config.yaml
conditioning: "class"
arch: "unet"
norm: "groupnorm"
scale_shift_norm: true
attention: false
grad_clip: 5.0
batch_size: 128
final_lr_fraction: 0
Rows from block 6, named by matrix and row number. Each number is 500 + 25 x the weight over its row's rms, rounded and kept within 0 to 999. All counts start at 0. Numbers have three digits each. After the name is the row's rms in percent of the matrix's.
# convs0: first 3x3 conv (model.decb.0.0.convs.0.weight, 64x128x3x3, standardized in use), inputs 110-127, a 3x3 kernel for each
convs0.0 125:483511523479416515502510487493489460473590520490481493517494490525453449502521491507518507504539508516495498498467492506540489500468485499439485519431523515482521492453505498508486492489490491496484494517518490483477492475505478440503524468508508482510511481482500506494511493506506553505501478505488510500518565503511521512515496495490475498483495484514530514495511508513536510477457508513463551486516509522511502523479510521525518500529499453672507513491482516493515504577521483509507
convs0.1 089:523468502490470506499506506487468455505482492473462494515466497506452486486470489482530491499544497489512492521512489467434490459504499506491499469458476506500499513475526490487490514504499506512503505517538536528527505534496494492511489489508512470507498497473503453495511483543524511512489488504473558520471501544484454548490454506491506503483483488494512479488506472493490486520486522458449511495518512533493484496441481508525501512497536449463517487527499491510488501514533480521493
convs0.2 121:487494491512474495495516492515513477490560521500519487496476470468557484474494478478495513460506493483500475511505503518539500504536507518479497518478570504534514506519555507260541517446514502506509511509527506549511486502507515388484525505519522531516520488535531500503498496468489549495494507483507485501498482476507515487507524510481450490500527493480519533471504582478511504505499490506483520501513531505576517553268527509551526463461489438521486483465491494485510503548474494476489
convs0.3 110:480530500489505476501514499500471516497518528475522494523481507498481482520498517491498522472481473498512517475494474532503548519502508512519512465510514494473499520515505505508503524509476506485503472488552490500535497524512490465510490526506488476515487475527514523511460530506520435536516496478496496497523485468495512501497505522522462496504524487525448511511472527479518478493549529499551431527493497490519496501482472510481509516518521522489522519469507494541475516505464491492490
convs0.4 127:519478488515475509488495470498494471505485491524528524500485485487482496497473486482482474500531537499521500487523476516531494513524505502496469491480517506494493521513511509499504510524492499479499496494513497490502494511511518549525487516508506519531495492482498501490506492545508479487496512520495529474502488521495500495469481463476426491451472457501546498493468458479491502496462475527541562516511510492477479515511531500501512509513506509480516500529507513492493504549514496515508
convs0.5 120:504446500463502470497486526491523507547563498498512481499491504518572498516523503517474517492579517503505517484490481472464517496493510514473489494530526484477487470530515506545495481476523489507507500532501518533525535499503491535496501506501525528501497547544494518516508519486512530510505510491497464501491534456502517489501507495501496517501510496499500511512503493495454507464492506480489516497492491507506500498419504503506502490521484518441484499506494491427503449424468479445490
convs0.6 110:479516471507510504503457510509449510484449504482490497511484516520526508507510494527534503490451516499491488522544534520433507496507498505505520525497484482523484502480475509479519483486508507501482497455463459490497525520514496524533521509511440460473500436456475488456475505479534443520508462510485493482480455530495479533492498488548555496509503528465455506454471481489511485523510490513514473481493474468477475470462453508495491525519495454426486519518508503477489505492488521510498
convs0.7 114:494507497465471482495508506480470506517509512506514477496454539493403536452460497477553533514519548493506499502494478538548510546564499497493487490513523477439495511485522513546531502502510488491481491550488479515537482493505481439525488458507497494493514520523511482488491544471501534501503509516505535506478516499494495510497523496481442495493498503509514537507527520504543506495552492454500452493506516476543513494478513485492509499474477518562463519483500498497505526517503496525475
convs0.8 097:466516497517481498468483520504489528500505533518539493461491498551507491485497497488492513543529543506477513480530472467520493517473529484479506519501517516551513504464478496475495495473495501489477485461502480476501508505483485499512510524515491520504506537520504511513503522480499486500494516506494489492556465503488531487539529534472474506488467470513519541479533549512530489497509513515503494473494477519535489533514514480531490509514485474456503502456472467527514462487495504511508
convs0.9 121:501506502498588534500478508508520449497493473504502475498493495487489506506499492506519517480517488483516502509533508498525502492521475516484501520516523525498481502468460516552471503504505497503513492501506498501505494514531524526521482539493496488500488495486501477478510467538519452486528476536504524466529517457522449494486517486520571543499446484515501541511508526500470485511546491513501532508517510503481467500442483518485503514508507498459520515485502515481497517513520522495503
convs0.10 080:491499489469473466473462475458480479481534479461480457485494528498541490517527498496453461466499501490453422538537525550536491522504485513526482503472472488428481528495492495477483470494505493501532488520506514499474509500508484484458504454459523545564524508523506490481456444460440445475451466473520464515523485491484521466479462478464501494499496487539527511539532510520524520525467480500473484492480522501457474476452491463448462526506511533520524528512520511507492488478488509497505
convs0.11 107:476520479519483497501455487478474510467454506476473526532507504489475485499455512496481500528569490524536532503516510448455523472512493489469484489472512477464525495485505546391498487515523502519507479492478466489488497499508471486512513543481503480513489459493474501491502491496532438512497504509510544496467520525498514522496499500528509485486495496500524514492448520479516528501481499501560529485568479499499505514559510500498523479502498524557532517517516510499505501533506497491503
convs0.12 105:496497506478468503486493507520564487522516502506528495505484501497424493522554504532499558467374499505487513458566475503634496503458466485502523519448475518476498514547446443485489476530502516515480482413546480529480484530500509529493495490483506488515526477503500519505495500480492461489522541501507487456485492463505530511516517489492520482499516512510469519554477506508474476524546468549455488491481479486509518509518489498505490514492473535507519504486495507528503509536499474512499
convs0.13 115:493538464505540552511477467501474524510489508471503489495527506492583575505528484523476491524495527505517506509493471508496526478502514506478501458481519496539478477511498468471522470491524488536525507482482506517502507474494448515511497464498500520508513450446509490489500496473511525439505536506489506481531527499493529507525435494506577511493469498513531507515460513510501489464469477502588539499485444500500509518517525520517502533468501481457507498491489482488497484463453482467496
convs0.14 108:541455481512576505501474523481506512501475479499494493501504488510425505508450523513485499513526499481482481499521501487508496474482497487490519532423490494551524500520512462445464500517546540545527515521501544528510502506498493467500508488508515506508490459465505502491497502500486446535501486463519481505516576441525490519489496513509489490501490514499482462498470524524483468535541522495490470483509443483510539504529499483504472513528507530578560477487500488496508474488499496542500
convs0.15 102:501511495561470486478531485510486504461477502502505511504502513501466491510531496489499519485447504496478490543468521490507497507476507530490483499556466489513505522497482478500480488482477504464510510497487522476495456551505484487508527515512508489484501479508485500526469562465491536487477542500522474531499501520455522485466523525546455489497536472508506492495502523507526505497457506486476517510471483490541520497481523506513513495495503454486521500524498476508521519500516493478480
convs0.16 079:475515509545495505503525476498517491497521506484502496500471517514572541479499494490525512552533493539545519474509488475470508465445460510533510483517500510442502470469502512545409491565486490525526451491484510516496526502519501504536524531534492491520531555494472535537525483490515510550528520534477526524488504454493495487505505461546513543513466507508479517490481513494486498490517533507533466491479481512457520504490453485525495492517523477432474500494526525501472482462475489413444
convs0.17 121:493499499478538526500474493497522508535425495515531528487501487509428497490502514501485505505399491506478521475466504502445509494526479517530504533503505491465475507518491511593538500503502530515495475458494508479525512476474527493514469485500521517523544493493506537515486515517508486484484506488487491477519509518510484513497478490518548503495445509519518494563561526512520486484510517541549524527511496486503497505516491497501497499511488515456511495514494502511483517457519489498494
convs0.18 119:491545470465595467508469506509482502518529507497508491501486496515513538500485486507483498508514468483496531486491469504512483518489510502566491484556468480513455510550485489474492497505546461496541472543453515521512512498503467500513471498471493563507511512598494499533513498490515465495503504492517513480497473452498470523490495504521474475496516529489495507510520506496501496499511509499497447508530484494490497480618573488474467495469532496486520497501531507438499498423480516503473
convs0.19 099:538555509500561494518505484528533520492501467491469507492488478458490447491516492484469468510486466500480514492472481524522493496468508492484553481487486517472494519532546518465521511507499516529507506488524499500517489457475462470470496509480487472481498469515506513509452496514476456527472458528501497522458488488500503486497499514499500478510533487503514473508507510515523493504547508531488516495545532525526497523500495507508510507492502494515523486493510532494520535503511493504516
convs0.20 107:488487489479532479486463505520441491491423510501506502499498515512536501518520505468526505481502462476500501491496499473350504540526511520518479466451510497498520517478525551516527514484481525491502487433514514496515538507493518401514494489502450443487516514450501476483501464521521511519487503506516510502455527478481510508501525506491478485505490511475457492534500473527503507504486515506501516503482470499462496451360493523519504490534522529502512497522502506479499510490537501531485
convs0.21 090:499486509465488465485493507502485487467477473461471494489510503482452447515472514496503516517526521468483479492502501512465474534491489470491503495470488491504497510515519492483515503548519489498457473513498477514478479515474505501484513507502454449461455394412501486462489507475455481472497463516482529562469494528475488523495524470523517501526521501518491483536527495494495468499500508480495467499483472497487492486527503497477503504544510518517484493525495487527505547561549534531530
convs0.22 090:499460510507537481514494496533532519549546495515477529518479485531464563487519497484542505529499486492509491507482496558454493505484517488516492469516493485482488471469470514487488517487468498525486522508463550500514512431530484499519507490499501462495516465447498472487513459505514497464487461517514502490485582522514436520516541531425431459480438478484523502498527525498508518501512511504502497450473420517506497491531502486517530523500499513492546511520466502493508510522505470483525
convs0.23 087:473493519489479496501504465508524514555513520502475492509502504511490490489476477480462501475445469474485472499472530506501494505529549466490498459470515440454478450506503490492510514499476508498458534498480511513519527516506541452440505473520488481487481445444508478482443511526470562501484535458462537488487513472467468494491493530462437461473544493495494513532505510504483468510483480502483534478472515508502478498468473472461500462468487486469475492515519523528503538514509506489490
convs0.24 122:481525498506511508475520496496507499502480531512515473507494509495431456499530497506515486493508504506510494488543511517454487496474481509479514516484511514507538525481516467487499497486495495523478509471490501521530518500496525401506502512492505437534498567549498485535504468512461459465536486480495516502528480445478513486528464488495474532499530515481482499478520501498522547514487487520486536485498514503520500493471521513511485509500484494517506507529526497516515478445504496496488
convs0.25 100:470533478513519484471515494514492476512471487501528535489487506527583535491519489513489522487522529552521532502537485504555508536536500494448446511509499513491515492508495537537483537499515479492503479450506530506486504516518567519479511509504493496492528506528495484492513472463533495498535466429507487473495507493482510488517494516471462464503513514495489512493463482508508502495513512501497481531503497458493509500495514466508463525511507477530490494478505509529511480452496514525502
convs0.26 083:513507508510525536526534530507517521520504528487484489469505470543487484528498536524493534507587508481491503466556509476480508498477505494503479469534497473492503503482486533512476466496509479518490446467457491497505510512483531521516483533509519522503519555533483463475488527492543524502499543523483511513512537482475500530506497497501502487436449500477465492487474482498533490513531505479503496500494466492504483528499514421460474529545534549556543495466511513536497472468472526528495
convs0.27 090:490466483485543496492495493504515508489422520518438519513525508518420476515470489501544498504491493498452506491496458479456505480428456535555548507548459503482428522476511491534549527503546490498518494459477499475466520527528493546541470547480500494517501562500485506492503542499532483447514470479478488484478524481491530474518507500505498488516534494533533521533536472533522483462504507528542497529458448487489464480620541463552469527506500511515513509549500504467482486468511503491525
convs0.28 082:443501472498532506472527490505482498492470495501491515497485451501501526490491514471491463488539502486548517523473503469444509520489488489506436496480509490498481518503481503562490487501484576485488524497516512482490468506488497487518482497514469482494482482513524503476516510530522505484492439466501519500517456524506507517448408490495506508466476510488521483503528502491515480520474476517495510484528509525523494514476510514504496518454500470512525525503524483446517516517518508509491
convs0.29 089:597547553429520504530514539515507501523522525497510486511532550526577530528506548482516477526519525527541508508447472494473504454492502547486523510466495471547511469524527480460553478456486491528479595522503486527489496524526529443500537502461508542491492518519502528490472485485513488509498458484531488466482514514486472521539490529493500506515461503529510464511552513489528516503515509471499498478515523524556520546502495560510530525499493498472499484530480480470519480467509485519493
convs0.30 091:557525521509493477518532499478501506507520528535540520506509519518488492524513504466498505527457550510454474508563569522480493519543537525512477529505487498441489465500538515523517526470471508499468519522484477493513504476493495424489531478536517487507509478494521497504497476505491512537498536519533540511489541508536517529503490537490464476518542522483484538521516507546549494532509513484433463520453477534465515470407497490471551491517510497480485458477484511478523483512520509520507
convs0.31 068:498531512503501498498495512505485509509518507494503495507508510492469495501471495502506511506487514506500493533518504527543529518523508456479480464486500474483489473466480451449465480473477516523503530527515518519500504498502469478485513524514495483480484458477489481470494471485514483500480492495497502493474496470496523487510486477494505487528514484553569543553571536550566530488470486499489499508489477502466479484509492480488466485474483522519513518511503500530497503517483477500484
convs0.32 072:462533519515549524477475504529508512513468524541493522460500487502507498501472521470477485485441470478439484512520538478504560529499490525536486513560492491549529495505502490491512530525534478469477473480484495498459472487471468472515490509453497547524555548523509542519503514470503541489521537449518522499480519552461459514513528524494437520489450494536555555506541518461521510509510523469515511492469458499504500486438557538492526464459520478407453512483495496513514486492532486484501
convs0.33 081:494520490501450545483526470524541494466468508507441500500511518530477551532420494519484469484525534492532502552540508539557502499516503433493502473527483507559500486474454508510453547497524482489477545493503481483502515490534449476515537531476552525490515534531527491492475560477425558429450537473516499527542468453486539472502540507487510540480441492498513525485497557517511516465512510514523471505497485483532492527515495504412479485511533525515529472460499494519459499461465492499494
convs0.34 068:492508490481510505469483474518501518523533491500525529495523515505476493475503491493514505507485482515499498495504464535565513507536504498506495486483474471479468467496466443445469454466456499500502477493491484486489467467461477447483456470497508553543524536513524556532473470472500458471494450498528471514555506497534529487516514517464485513516522519497531498505529545495540522519517506518516516522517497499501509500480509523528510482490506500485514487504504473466465478469465487484456
convs0.35 102:484545486527493502488466511484460507513497505486531484488515504488493493477470515505498489501530527501521493515473507487467510496532506473463502467481479473450516489465482475495512504462524451467516467520535501490502508524509526461511506490517506486497508409482506484489492527481540503536489497500483502474508488498492497502501479506514527510495468495514513484508464491486484484472528529494559504518503511492507493537540516491515499498530511525566496502500494479512466490492491495504495
convs0.36 119:478462513455500518507483509529518505497528488483507508513465500471515495496499458504534503523468518513514505491504484519406504499447513484550564530562505511478481500506519499451489492504493516547495495445454469482508490480530502497496529501498483467519514540501482493499479513496539453492497464491483482493488520482509507480468510498470479487512495486481469528476512509507484520478503530526530463511481509486503493496603462484504486510509506515427511515545467485490494507379515503492521
convs0.37 064:478493497522526519519538527532521523496475479505498498501487472468453437528486468539490493533527487492531531495500486506568496498496467524551506533551489505493527514452467510510454509520487476460482460509465500493452493486526474553538459452501502474461479527522490476494519516519521537547513497541527492508546521508530485492485549486487476523502494515512487513502528470491533517510498516463475518491519533492499508438451436480436502453514492502604516491513507501498478470518503527508500
convs0.38 107:482481472493488482515512502484495485507563480510503528502479513471475490521507503526489483509426522504480509520502484520526499491507495516485500538530502508489473521500481558525513520482487557487533529488494503485502468504476513502499483517505516515521515536489509512516525489504499522528512495463500530465492520469491509531480469491440428492523508503494499495507524488505541504508524516510464492470490518522488512489479523483497493542500510502477499485498524502485496506455528520525509
convs0.39 135:500520473499488516501489508503516469502485518501482496494473498501446491496484507511523478504539495484517519478549468511504528493468506502533479492474514496494494513519479474489525523507539481488518511506483519500488515490487513487529481495527490495505489497491492493472525436541516447511486529490495557454523477481489530506511443499483548540507489502499488495494469492497518493490498494509519528489478491515493485503550504478494505516513526505463512502517540500495484499495491510493491
convs0.40 077:471489513468501509477531494485484506483489526476499534512481504492468492471483487521490514456423482504441462525478520521546533517564492484522488528502521545498532495490502469426478499472483482455488487466437512504484515490511497492514512516512505515532500489532514499457499498484506468543514491507480486479510502504506509496518520482509425494488485510536521510524519537533533526488495523546476517524470530503501521488466511538473526507506461490467441533485528484460464481432440458442471
convs0.41 100:526558491502524536492484508472501513496454498524492513507514499529441491516487527527511507468523527508512522485519487498513564489521474481513493515466487450456509445493483479428495513546495515502489508443466510503516526569508535588511478474508530562522482454499525537521509462494504476493504476504502533479503508493502475480517522517503505495497503493509539522540519496520486477515484495491355442462478462506513477490517506493456493513442495481532505508538478503520517488514497516514495
convs0.42 067:469470468470472467468461457521501500502501500500492492505495500508493496498492492513509516520514516512513512512520511524526507514521505475483483474475485466477478458459468474469468466473473517511520518514513505506511470471468472474483489468473506491493513511506510507502472474470477471473478477483520507515512514509501509508472464478462459464469463469528541538535543542537549544509501504501511504504492513526526529529529531516529520506516522505516513503507514499510509499507499498493512
convs0.43 086:509495514502543533464500503505500510497530519507488504470522457496499536474542478529487522530479510528461510521513501487491432493482455512444484553500455528506466508471452500449472502486468479463489524518508514504506501469509498455544491499529484482510499510514502473514495541478494523485483541518533519558492480494503502518510489508496509518515490520500506457496520465522525473496498469525494501518458541479482481492502502490473491492430463486416453528509536512503496505497504509496508
convs0.44 123:503485525486533454501512525493494495525546484474477491479494482504534492517521492518486525507539505480501517501502515511487496507465495506472475502516502468487482489508539499564516498463492504499495528561529521575519517505502495522499477526518514528472499593560498485526498521488462538511528487485511479516506519450482535476495507490483469506504532504502516502504459533499498507487481495491521518495481497509477491491529504492480501494526501529507519503525497488470489469428488483433487
convs0.45 111:511499516489520483499482525530493507492532519498536464502506504510593507503502487494482497509575506510524495532517501513438505516541519491451493465512531515524499505488503482371510500427475467496490546534497488522533499524488483432480492482492506502487498456525502505504472516512442543473485534495502519506493526484487497501493490506495507493508496506475498494527509530503463504487484513486551515508502498512521492508345510493531502490522519512414475514494504494478501501460497491493503
convs0.46 123:497533508492389499506421482487460471462337468483466508485496503508364433501467491504519515514484508500490494492503481494488493489512503478500498468479490496475499500505491502540500493487477502466493498469514492454480496521513501526514494505486474439463488368370500437466473521517514466490502520511487513506503466519500487500504478499510559503496467503515526501505486491517498528500489486512522507490527475493502478496482491493483500485464479497532500509508496506543515522570523508542511
convs0.47 073:502443470524553487507509512510514483541524568507496532516513502504513531504493510493457471482439481510502504486498484490437482516534503479467476516485534500466474485524526519521513506484490508527498502500543483475513510516524534577512523499502503545481493491522511486511517527515493534475513521488526520480467538485492467525491469512503474480481508492505475511490492507482467495489495471511503508487531526475487502492495519464502467535459503482425488536505499453430482469411450477489508
convs0.48 130:485514525492455518509493496512486495521488515499501526492502490492452483491475506498496512505546516505525492487504524503464498504527514502514526490487459499472519515493483514505510503535501513496489475473467507489502509518504512493507485520493501482504501474475508491503474532499537439507519489509495506519527457581519467506496464486503542512473434498507476505491529488514489496507506529528547490516511484486487482490569520498485493494470493501473480494505510502531504534526534503537508
convs0.49 094:492531503522444480483513520500522506517463478477498495496506498510408474503511485485481488480564501469495499498532509514492508541520537505537510527532518488481478494503485517494477506474500495479495462434475480451506504481476502417482496511513502484499493433467507493520515531523552462518518513517501506489495514512502486488514496504492462509495513491477489479511521489513526496515517522522516515524541519497495480477430493493513498481503490483459486501511512502485483496510508516507507
convs0.50 061:526516500551540534548544519506517511509490475505479471451456421489478488461478488512506477533524480551524495461478510454456475469445438501525506522514476479514480546545505529556478511523489513493522509489514540506518474506500488503490499489479502540505530556540503517515508527508489519513500487494470448505512476521506483498485458465467496450508510482491485496483471475490475447505525508521539512528523473530525487491488506490504541514512507485499481504473500509494511496478492517518524
convs0.51 083:500485486480491499473518511502444489512472483473451500516466537528417492495499507522538518484569503498540508503484488477452483496517536501523493502497501474504472512496506537588490477469490512495509484427528490439489506500537497480509512497501492488508483484469512499500491457538478474514471529538523513499493497496498537518482481488511493498488504503524483507525486496503488524488466465467471458514512514519483477482419478524556547507537502531538527511521508500483504485471488478493491
convs0.52 094:451517472467408516481493461524470506483546516509530533495502490494467521494466461501491490504609462477515541489513499499491480505479510482511477497505470506524505522489528508526513490522518492510509495545483503458494512479459504526536488524504525502515497456482536512483481506488463550466457500476495546546461523509481436502499454480522496494485503480509511481516517486504500503530501550461483506516560528495480486494483525507541468491483477501579526484491468508524512504562498515522477
convs0.53 107:503490500489489504497514501495459501498518494506480529503444498429465480513465488497493475508532501477520491511485509468495493498477505489506500499522488526469497497496488545498508482520499504507500492472504506505509493496505488514505501486490498472487495489484494492494508497514492508479507491509508504494505505507496490503500491504483491500496507504504469491492494456501461474501510507494515509508486506495496506506493502499507501505491510488534489513474510503461508484480487496497499
convs0.54 084:487517515481475506533468503536484524484488518540523483496499480466555510503464464491553535530573560535528490526522508520426490535449520488489498494507512511500494533516486534555525504520496458487537449456469487507529497464482524524490512532450473492503487501494493507473525519491524485486503476488502469475487505490497523486512485513538542520486499501489536535464461501470491522523509488534474545546474513479481508477498497496481490516508486490490482536551529528452463491438526507509513
convs0.55 089:529529498525491491483499501530466497523499478510558518500511505489481502480528510467442507526524498520534496457451487459491474488520450498533487488453479514519472509503529483504510500479493505514497489506539498512513499516523478442504505532548481523480502540507474520499446464481469508493530516512486503517475434552472491495515500512539492480539542502491467487467507505501485460524476503520551493533533541497522511465447506497461513517527510525509489501461452476537500482490501509478519
convs0.56 096:506523487516482519504521502520504496488559486487513497493519494514429476499518494474506486500549539497519500502489501497550512489489485512490480481562523507492504512529512473546493503491527500468493481527499493515517500501503516530491501531488512501511506548535519497500495517512527508508514528516510492481499517508502502497490531506491490495511488507490498483471481493494495508493483482501550493502556524486507497514519500495500487495531509511514511491479488503515491492547490509507523
convs0.57 119:512545507512476498496484506464486488469500485455497480506486497490419485513520506506494519510607486486483499499513507471491473509524509488500498466516482492483487487477541490464516522495512491489509505479548483505521493499501492516502510492497475452478476482481485469485498493510533440505515535517492532493509489461506498518504508508497495504491500502497495496491430516495471504497483501485517500504510502495521494514503491463507505494505475529554490509492477502516508522544515501562494
convs0.58 085:478459530464463500449510544542541464548553514502548521499511495506484466495468495506522461490535464476501475507519490517527512510498515480469492472465507485488466517522490544534490527549511526497493517482515496482518528513490516496504479491495464508476450485496501501518508554511539564481506546497453544519460495494491501501534508512517494519500473495498514502522513506505508496521500475535517519505500499511552494508535506457508447509531525503543523541570536479502491467514497477478489
convs0.59 095:511484496506482526507504522470480487478510523490498512492507490447484460515506481518479532487502540493516503495484510502497529518537498491574501506491504507484483503499481504518520521490527485482508492425497487478499518509486501488484519480537522487501490461514506515520492508517490489483525517493500504504509477468495490503497532495497472498510492502512462493512522474492511460498522521510528504501493489502496504511523493509485507502492488524534497527509494502492486494556469491514497
convs0.60 106:529485481475549504472510498497505499535508504501523505503524488526512487516492495503522526501479463518489533478520467492525517505515516479488487520532503490503509491519510509515505518536509510510524488551488491529492495498504519481496483516489491497507495508537497501510512472484511486517509489499504525469482518492487501489488494517529466497493502499482482511511481490490486495495518499500524490503529520525486507483479489493490490497512507517545525497470487509508490490500497482488488
convs0.61 115:486532503472513516541465521519477516499464510498516534507518501539522499512494519511491491509503517508496501527515522537456499521488495488488508506493502483538505496509524549479497499451479496492526459497501522482481505485511480511492507472499503501499509496480522518518505523503467479503467519505512499515500475509509449521501507497506583507487443507487479485506469481503470508468491491472615535483481510514520516524540526506547495490512497497461510470553517492502499459494496501458506
convs0.62 086:463499545529505559506512502500485488486506508480467493511526488515510503531520492542500428493565477478522512516501488510480522514486504478505477511541485456490499483462479452444478471442481469500527500477506543505484475538470507506496522515523534476493498473510525512497506508473496499460479518500490475440488516407520551478498529474438478480521503513509479500483474511500480507485528511449522515503560557495491479443517479476510497508494522516516487503514477465484472483447478503476485
convs0.63 071:507516518514530494501481498535511502525532518508525519513522487523495478512522515490505522490526511489539516500494472473487494474484501464494503493485466478474486462493483506502472483480464485509494490476487478491490479512483474480462498493493524552518529535574495552558486500485530535488457493507485491505530508516522483501497481519478481521510519528506498495499498496507485487517521507505536516520526533483470514510472513511489488533519535536520520507506476490501500489502499490500474