config.toml
arch = "unet"
model = "class-conditioned image diffusion model"
dataset = "capsule endoscopy frames (Kvasir-Capsule)"
train_examples = 42238
image_size = 64
horizontal_flip = true
conditioning = "class"
objective = "epsilon"
cond_dim = 256
targets = ["finding"]
num_classes = 11
cond_dropout = 0.1
norm = "groupnorm"
activation = "silu"
weight_standardization = true
pixel_unshuffle = 2
widths = [64, 64, 128]
blocks_per_level = 2
scale_shift_norm = true
attention = false
upsampling = "pixel_shuffle"
init = "kaiming_normal"
residual_init = "none"
optimizer = "adamw"
lr = 0.0031
beta1 = 0.85
beta2 = 0.999
eps = 1e-06
grad_clip = 5.0
steps = 40000
batch_size = 128
epochs = 121.2
lr_schedule = "cosine"
final_lr_fraction = 0
warmup_steps = 800
weight_decay = 0.01
Rows from block 2 of a small class-conditioned image diffusion model, named by matrix and row number. Rows with one number belong to one channel. Each number is 500 + 50 x the weight over its row's rms, rounded and kept within 0 to 999. All counts start at 0. Numbers have three digits each. After the name is the row's rms in percent of the matrix's.
After each channel's rows are labels from the 100 images, of 14976 (inputs lightly noised), where the channel reaches its highest value: "strongest on" is what is common among them. Only what is clearly more common there than usual is listed. The data: capsule endoscopy frames (Kvasir-Capsule). In brackets: how many of the 100, against the usual share in percent.
# convs0: first 3x3 conv (model.enc.1.0.convs.0.weight, 64x64x3x3, standardized in use, each kernel summed), inputs 0-63
# convs1: second 3x3 conv (model.enc.1.0.convs.1.weight, 64x64x3x3, standardized in use, transposed, each kernel summed), outputs 0-63

convs0.24 127:507527527486540371473327495475497477468478482513450507568496549502577480484497537501596537507505453523503453543487593516530357533588497473575576519570509484565486528498524487530508418500526485
convs1.24 098:406471453549572507393414428519537432466492499536503432507515426579497422491505431445467420416511466592518473465520484545419450487504500506473467573470488499441593491513497543555523409455505543
strongest on: finding: ileocecal valve (47 vs 8.8)

convs0.42 069:480530587521483411504525450522545423536495484483496475512438472520505525598515434487576584531534511490493454600511393490565495452477581564581443417443463476499467536534390502495543504422466569
convs1.42 078:482606495517456549490485504588503615447468537445588507526503593550455522541515536458499540539605519468533491428484457547534534472485507537448449561567640543614505501555517521495485503461551505
strongest on: finding: blood fresh (100 vs 0.9)

convs0.6 102:500452525558503450499488539512524493432520502440415506489322500487504476443530540535425552468437414539488583592395509502559453524493564512551504523491496538582590493561489523481553477560531458
convs1.6 092:552521486511383502429447557493541609519453541564514498507645450462503514539422417519444499515480555497489504510538527475441501357436467535427559467587514492463483497511483496484561463448498536
strongest on: finding: ileocecal valve (33 vs 8.8); finding: blood fresh (29 vs 0.9)

convs0.50 125:525498548475483490536498492515538477488516446508520554551450531538556501493515550549566376533469638437541451612477409477542501329525503523519494434510477512568492548533447486517510489574437523
convs1.50 092:530542566518459520413476489516442539517521480471524529487546440515462524514443534453421573554469584488535494496434429449584500560518447444570485557520407513520526464398418531465534541636429477
strongest on: finding: pylorus (34 vs 3.4)

convs0.32 099:530569587571462451490468536464473437502520475533513501473496444494508529457683512518507628479512430528546503575419473506537490509415514501462421441505446453452515454589504477517475422504490443
convs1.32 114:503528458452548535548531486473468538507503478529405520559448461444482487388376370512501460432461544501471500517603556494456490549530516415607477535487445472456529588559428506494464497486457519
strongest on: finding: foreign body (55 vs 1.6)

convs0.0 093:524512543504500443459559411476557576434332538425556518501461531565490473481476548507571528514491435512454535562475564481624432475558576506538526511527563513444492527464496397533508509495502483
convs1.0 114:554552396546522512536499554446508401502625466581523528485586527490492519602501458440444482511451481464544519515529378422521540539404488449525568538466498460505452476493484511456587471489556474
strongest on: finding: ileocecal valve (41 vs 8.8)

convs0.21 098:479573461530516508468530562568409533506386443501491573507454509504576525508494545464497502443490530412464478356473541614490602483467528544528464501543539479619523467451503450494472474503432526
convs1.21 099:493492470523559592501490444495543527572475498565568453536436543448535461429427456499474508512485411557548444554455520543428472503569512535580507553407402541500610467485507478445506512599530432
strongest on: finding: ileocecal valve (29 vs 8.8)

convs0.44 082:451553442468544446467564455469493486562509481447482526484444479564470459539424516468575516461520563441535416416542557593539514333490538424463521503479432532543525568561521514544558485461517549
convs1.44 111:489415582494471479488451508533470507505435419527567490518467539500520511414516551541491360465400496468565552428516527522563448446496416478517533540479555537519394455493481432475501450493376515
strongest on: finding: blood fresh (41 vs 0.9)

convs0.22 092:398515390495515514473536544480415476563486446535499475485417448532525540395540531442477532494523434553520558459394597596489623409527454510512473493567463530515492532520494515510524541470533483
convs1.22 090:585473545574598483515545450577518622514467497491548535498536474468505535509451438549517533541517598545511427452603419550566516556504559512477531592506431475464559482608456496485511484542477492
strongest on: finding: ileocecal valve (42 vs 8.8)

convs0.9 116:481424540448438470544499520502595409498481490441475534463511516533523508506436550499448571550527521460441475612418536391589604553533529509535479463453558535515496512503588541573481436438451520
convs1.9 102:513433589573585485505535486605517595534460571492588499503544534468541521629531496524516497510548575579478537497506562492560528494470471556549576480460529594386515459485528506490489493505563557
strongest on: finding: pylorus (63 vs 3.4)

convs0.7 122:516447525446480511563606541463479493577454496531508551494387531448578485454518480463520390554518539470525479513420479481463645464451494435506500498559504497566536456451548553494430514568398492
convs1.7 078:472500439518413432471404464452448481464506521434456427479505572474412538496449528523434513496456486510487489395471500419494463492485427471516537441379477545424474593529521437496412515449568450
strongest on: finding: pylorus (44 vs 3.4)

convs0.46 113:418584489393508487517479481509555591541406456518469481517460502424391501613479520451551428545458488481505542432540494536498532479553526523409590491528553507511406515449465467485497539505589462
convs1.46 084:536529518459525524456541449409496495486468474485453547538539532316514514436500441454528546471446581508527432440506588532547485455466463428393449438538466497452558508481515504494540474441405529
strongest on: finding: blood fresh (26 vs 0.9)

convs0.55 082:484437513508512540505514554454469449479442513547481512558449509485467536453344443513530496596560456527564461512543511477453537511564404520568574519623531489521536469510538442486430465442617503
convs1.55 117:541483394487526498436487467534453416495479444532454512530537485445473482429494667595454437574470534476452498511411445500472460419406508519502485428517429501507518596514560511486540515507464463
strongest on: finding: ulcer (25 vs 1.6)

convs0.62 095:545534518518451464552385532476523512393537483525505484536483542517465502562509469526469504533534440535439597576380552420583384491520417477532483544515440544572452531559497536508466470484575473
convs1.62 075:502423538448512522478460492584442567513525452472530521448442450531574358460514608428472525559575502538491510563603602526460462503600455487494441494469556429457501528500542494500489534483525519
strongest on: finding: pylorus (30 vs 3.4)

convs0.29 106:435541501438522488466516479494472507452559442576523506486473569455585540604536450491435394517531462523484439467508570485515519533560545334483474555422537530542482547443571530490517517514587453
convs1.29 094:418542458562502433463488533540548543510467556517473490542523477482476511490493679435395519546567424555523547485535450578460574637549527447504518533518457538449523505519490517475507458510562481
strongest on: finding: reduced mucosal view (67 vs 6.2)

convs0.2 097:509402650458462483504507452485594478515481517531475522420505495458400570511438537476463449523508556535484486547578603474481496416438436491488545512454470459612394552478497502468520505509484519
convs1.2 103:531536513528519449534540518544579649490488543497498530605493566583531596508480502478558529558504465439447457464439485487459451503594574538587513442524521477386600462497540512502523523458497509
strongest on: finding: angiectasia (25 vs 1.8)

convs0.1 082:537373498478437533512516482445562448536573612481407496428527593443395524474486516523457477479496524505494580578490390458425566493445442501532440474491509542539472481502448514537440532543500478
convs1.1 070:484462517583464545514506496575453503532501471500501546625513502496561530474497521508424654466556494532437490516522530474435522591549405492620513492499491470567471523446499488520488447533626557
strongest on: finding: ileocecal valve (55 vs 8.8); finding: blood fresh (33 vs 0.9)

convs0.60 086:554456507520559426464460504465564599444588483436499450505494532539503547515523481522463430455501435463492547382488576532543429435539463460585529524590554453504464469554496449615555488478493568
convs1.60 077:556518485503435478444514509478377464521574529574493487445460410551444575458562410442431498556478520450530407498497521546552487491389543461485391441512475530516472432461484515483468493579524554
strongest on: finding: ileocecal valve (28 vs 8.8); finding: blood fresh (27 vs 0.9)

convs0.57 090:516529504420529371502330544494480499454518434488501509561440501560525569463536540485447546544520474491546500562491537495530357531503548497518523549459482514449555531593515553519559460444546537
convs1.57 092:544583482486480521490519523418483339510525492571574506438588512499460478571439496479437552533467515478510511528532519403572416468517488511546420520552549433617483461493556530511498485534565453
strongest on: finding: ileocecal valve (53 vs 8.8)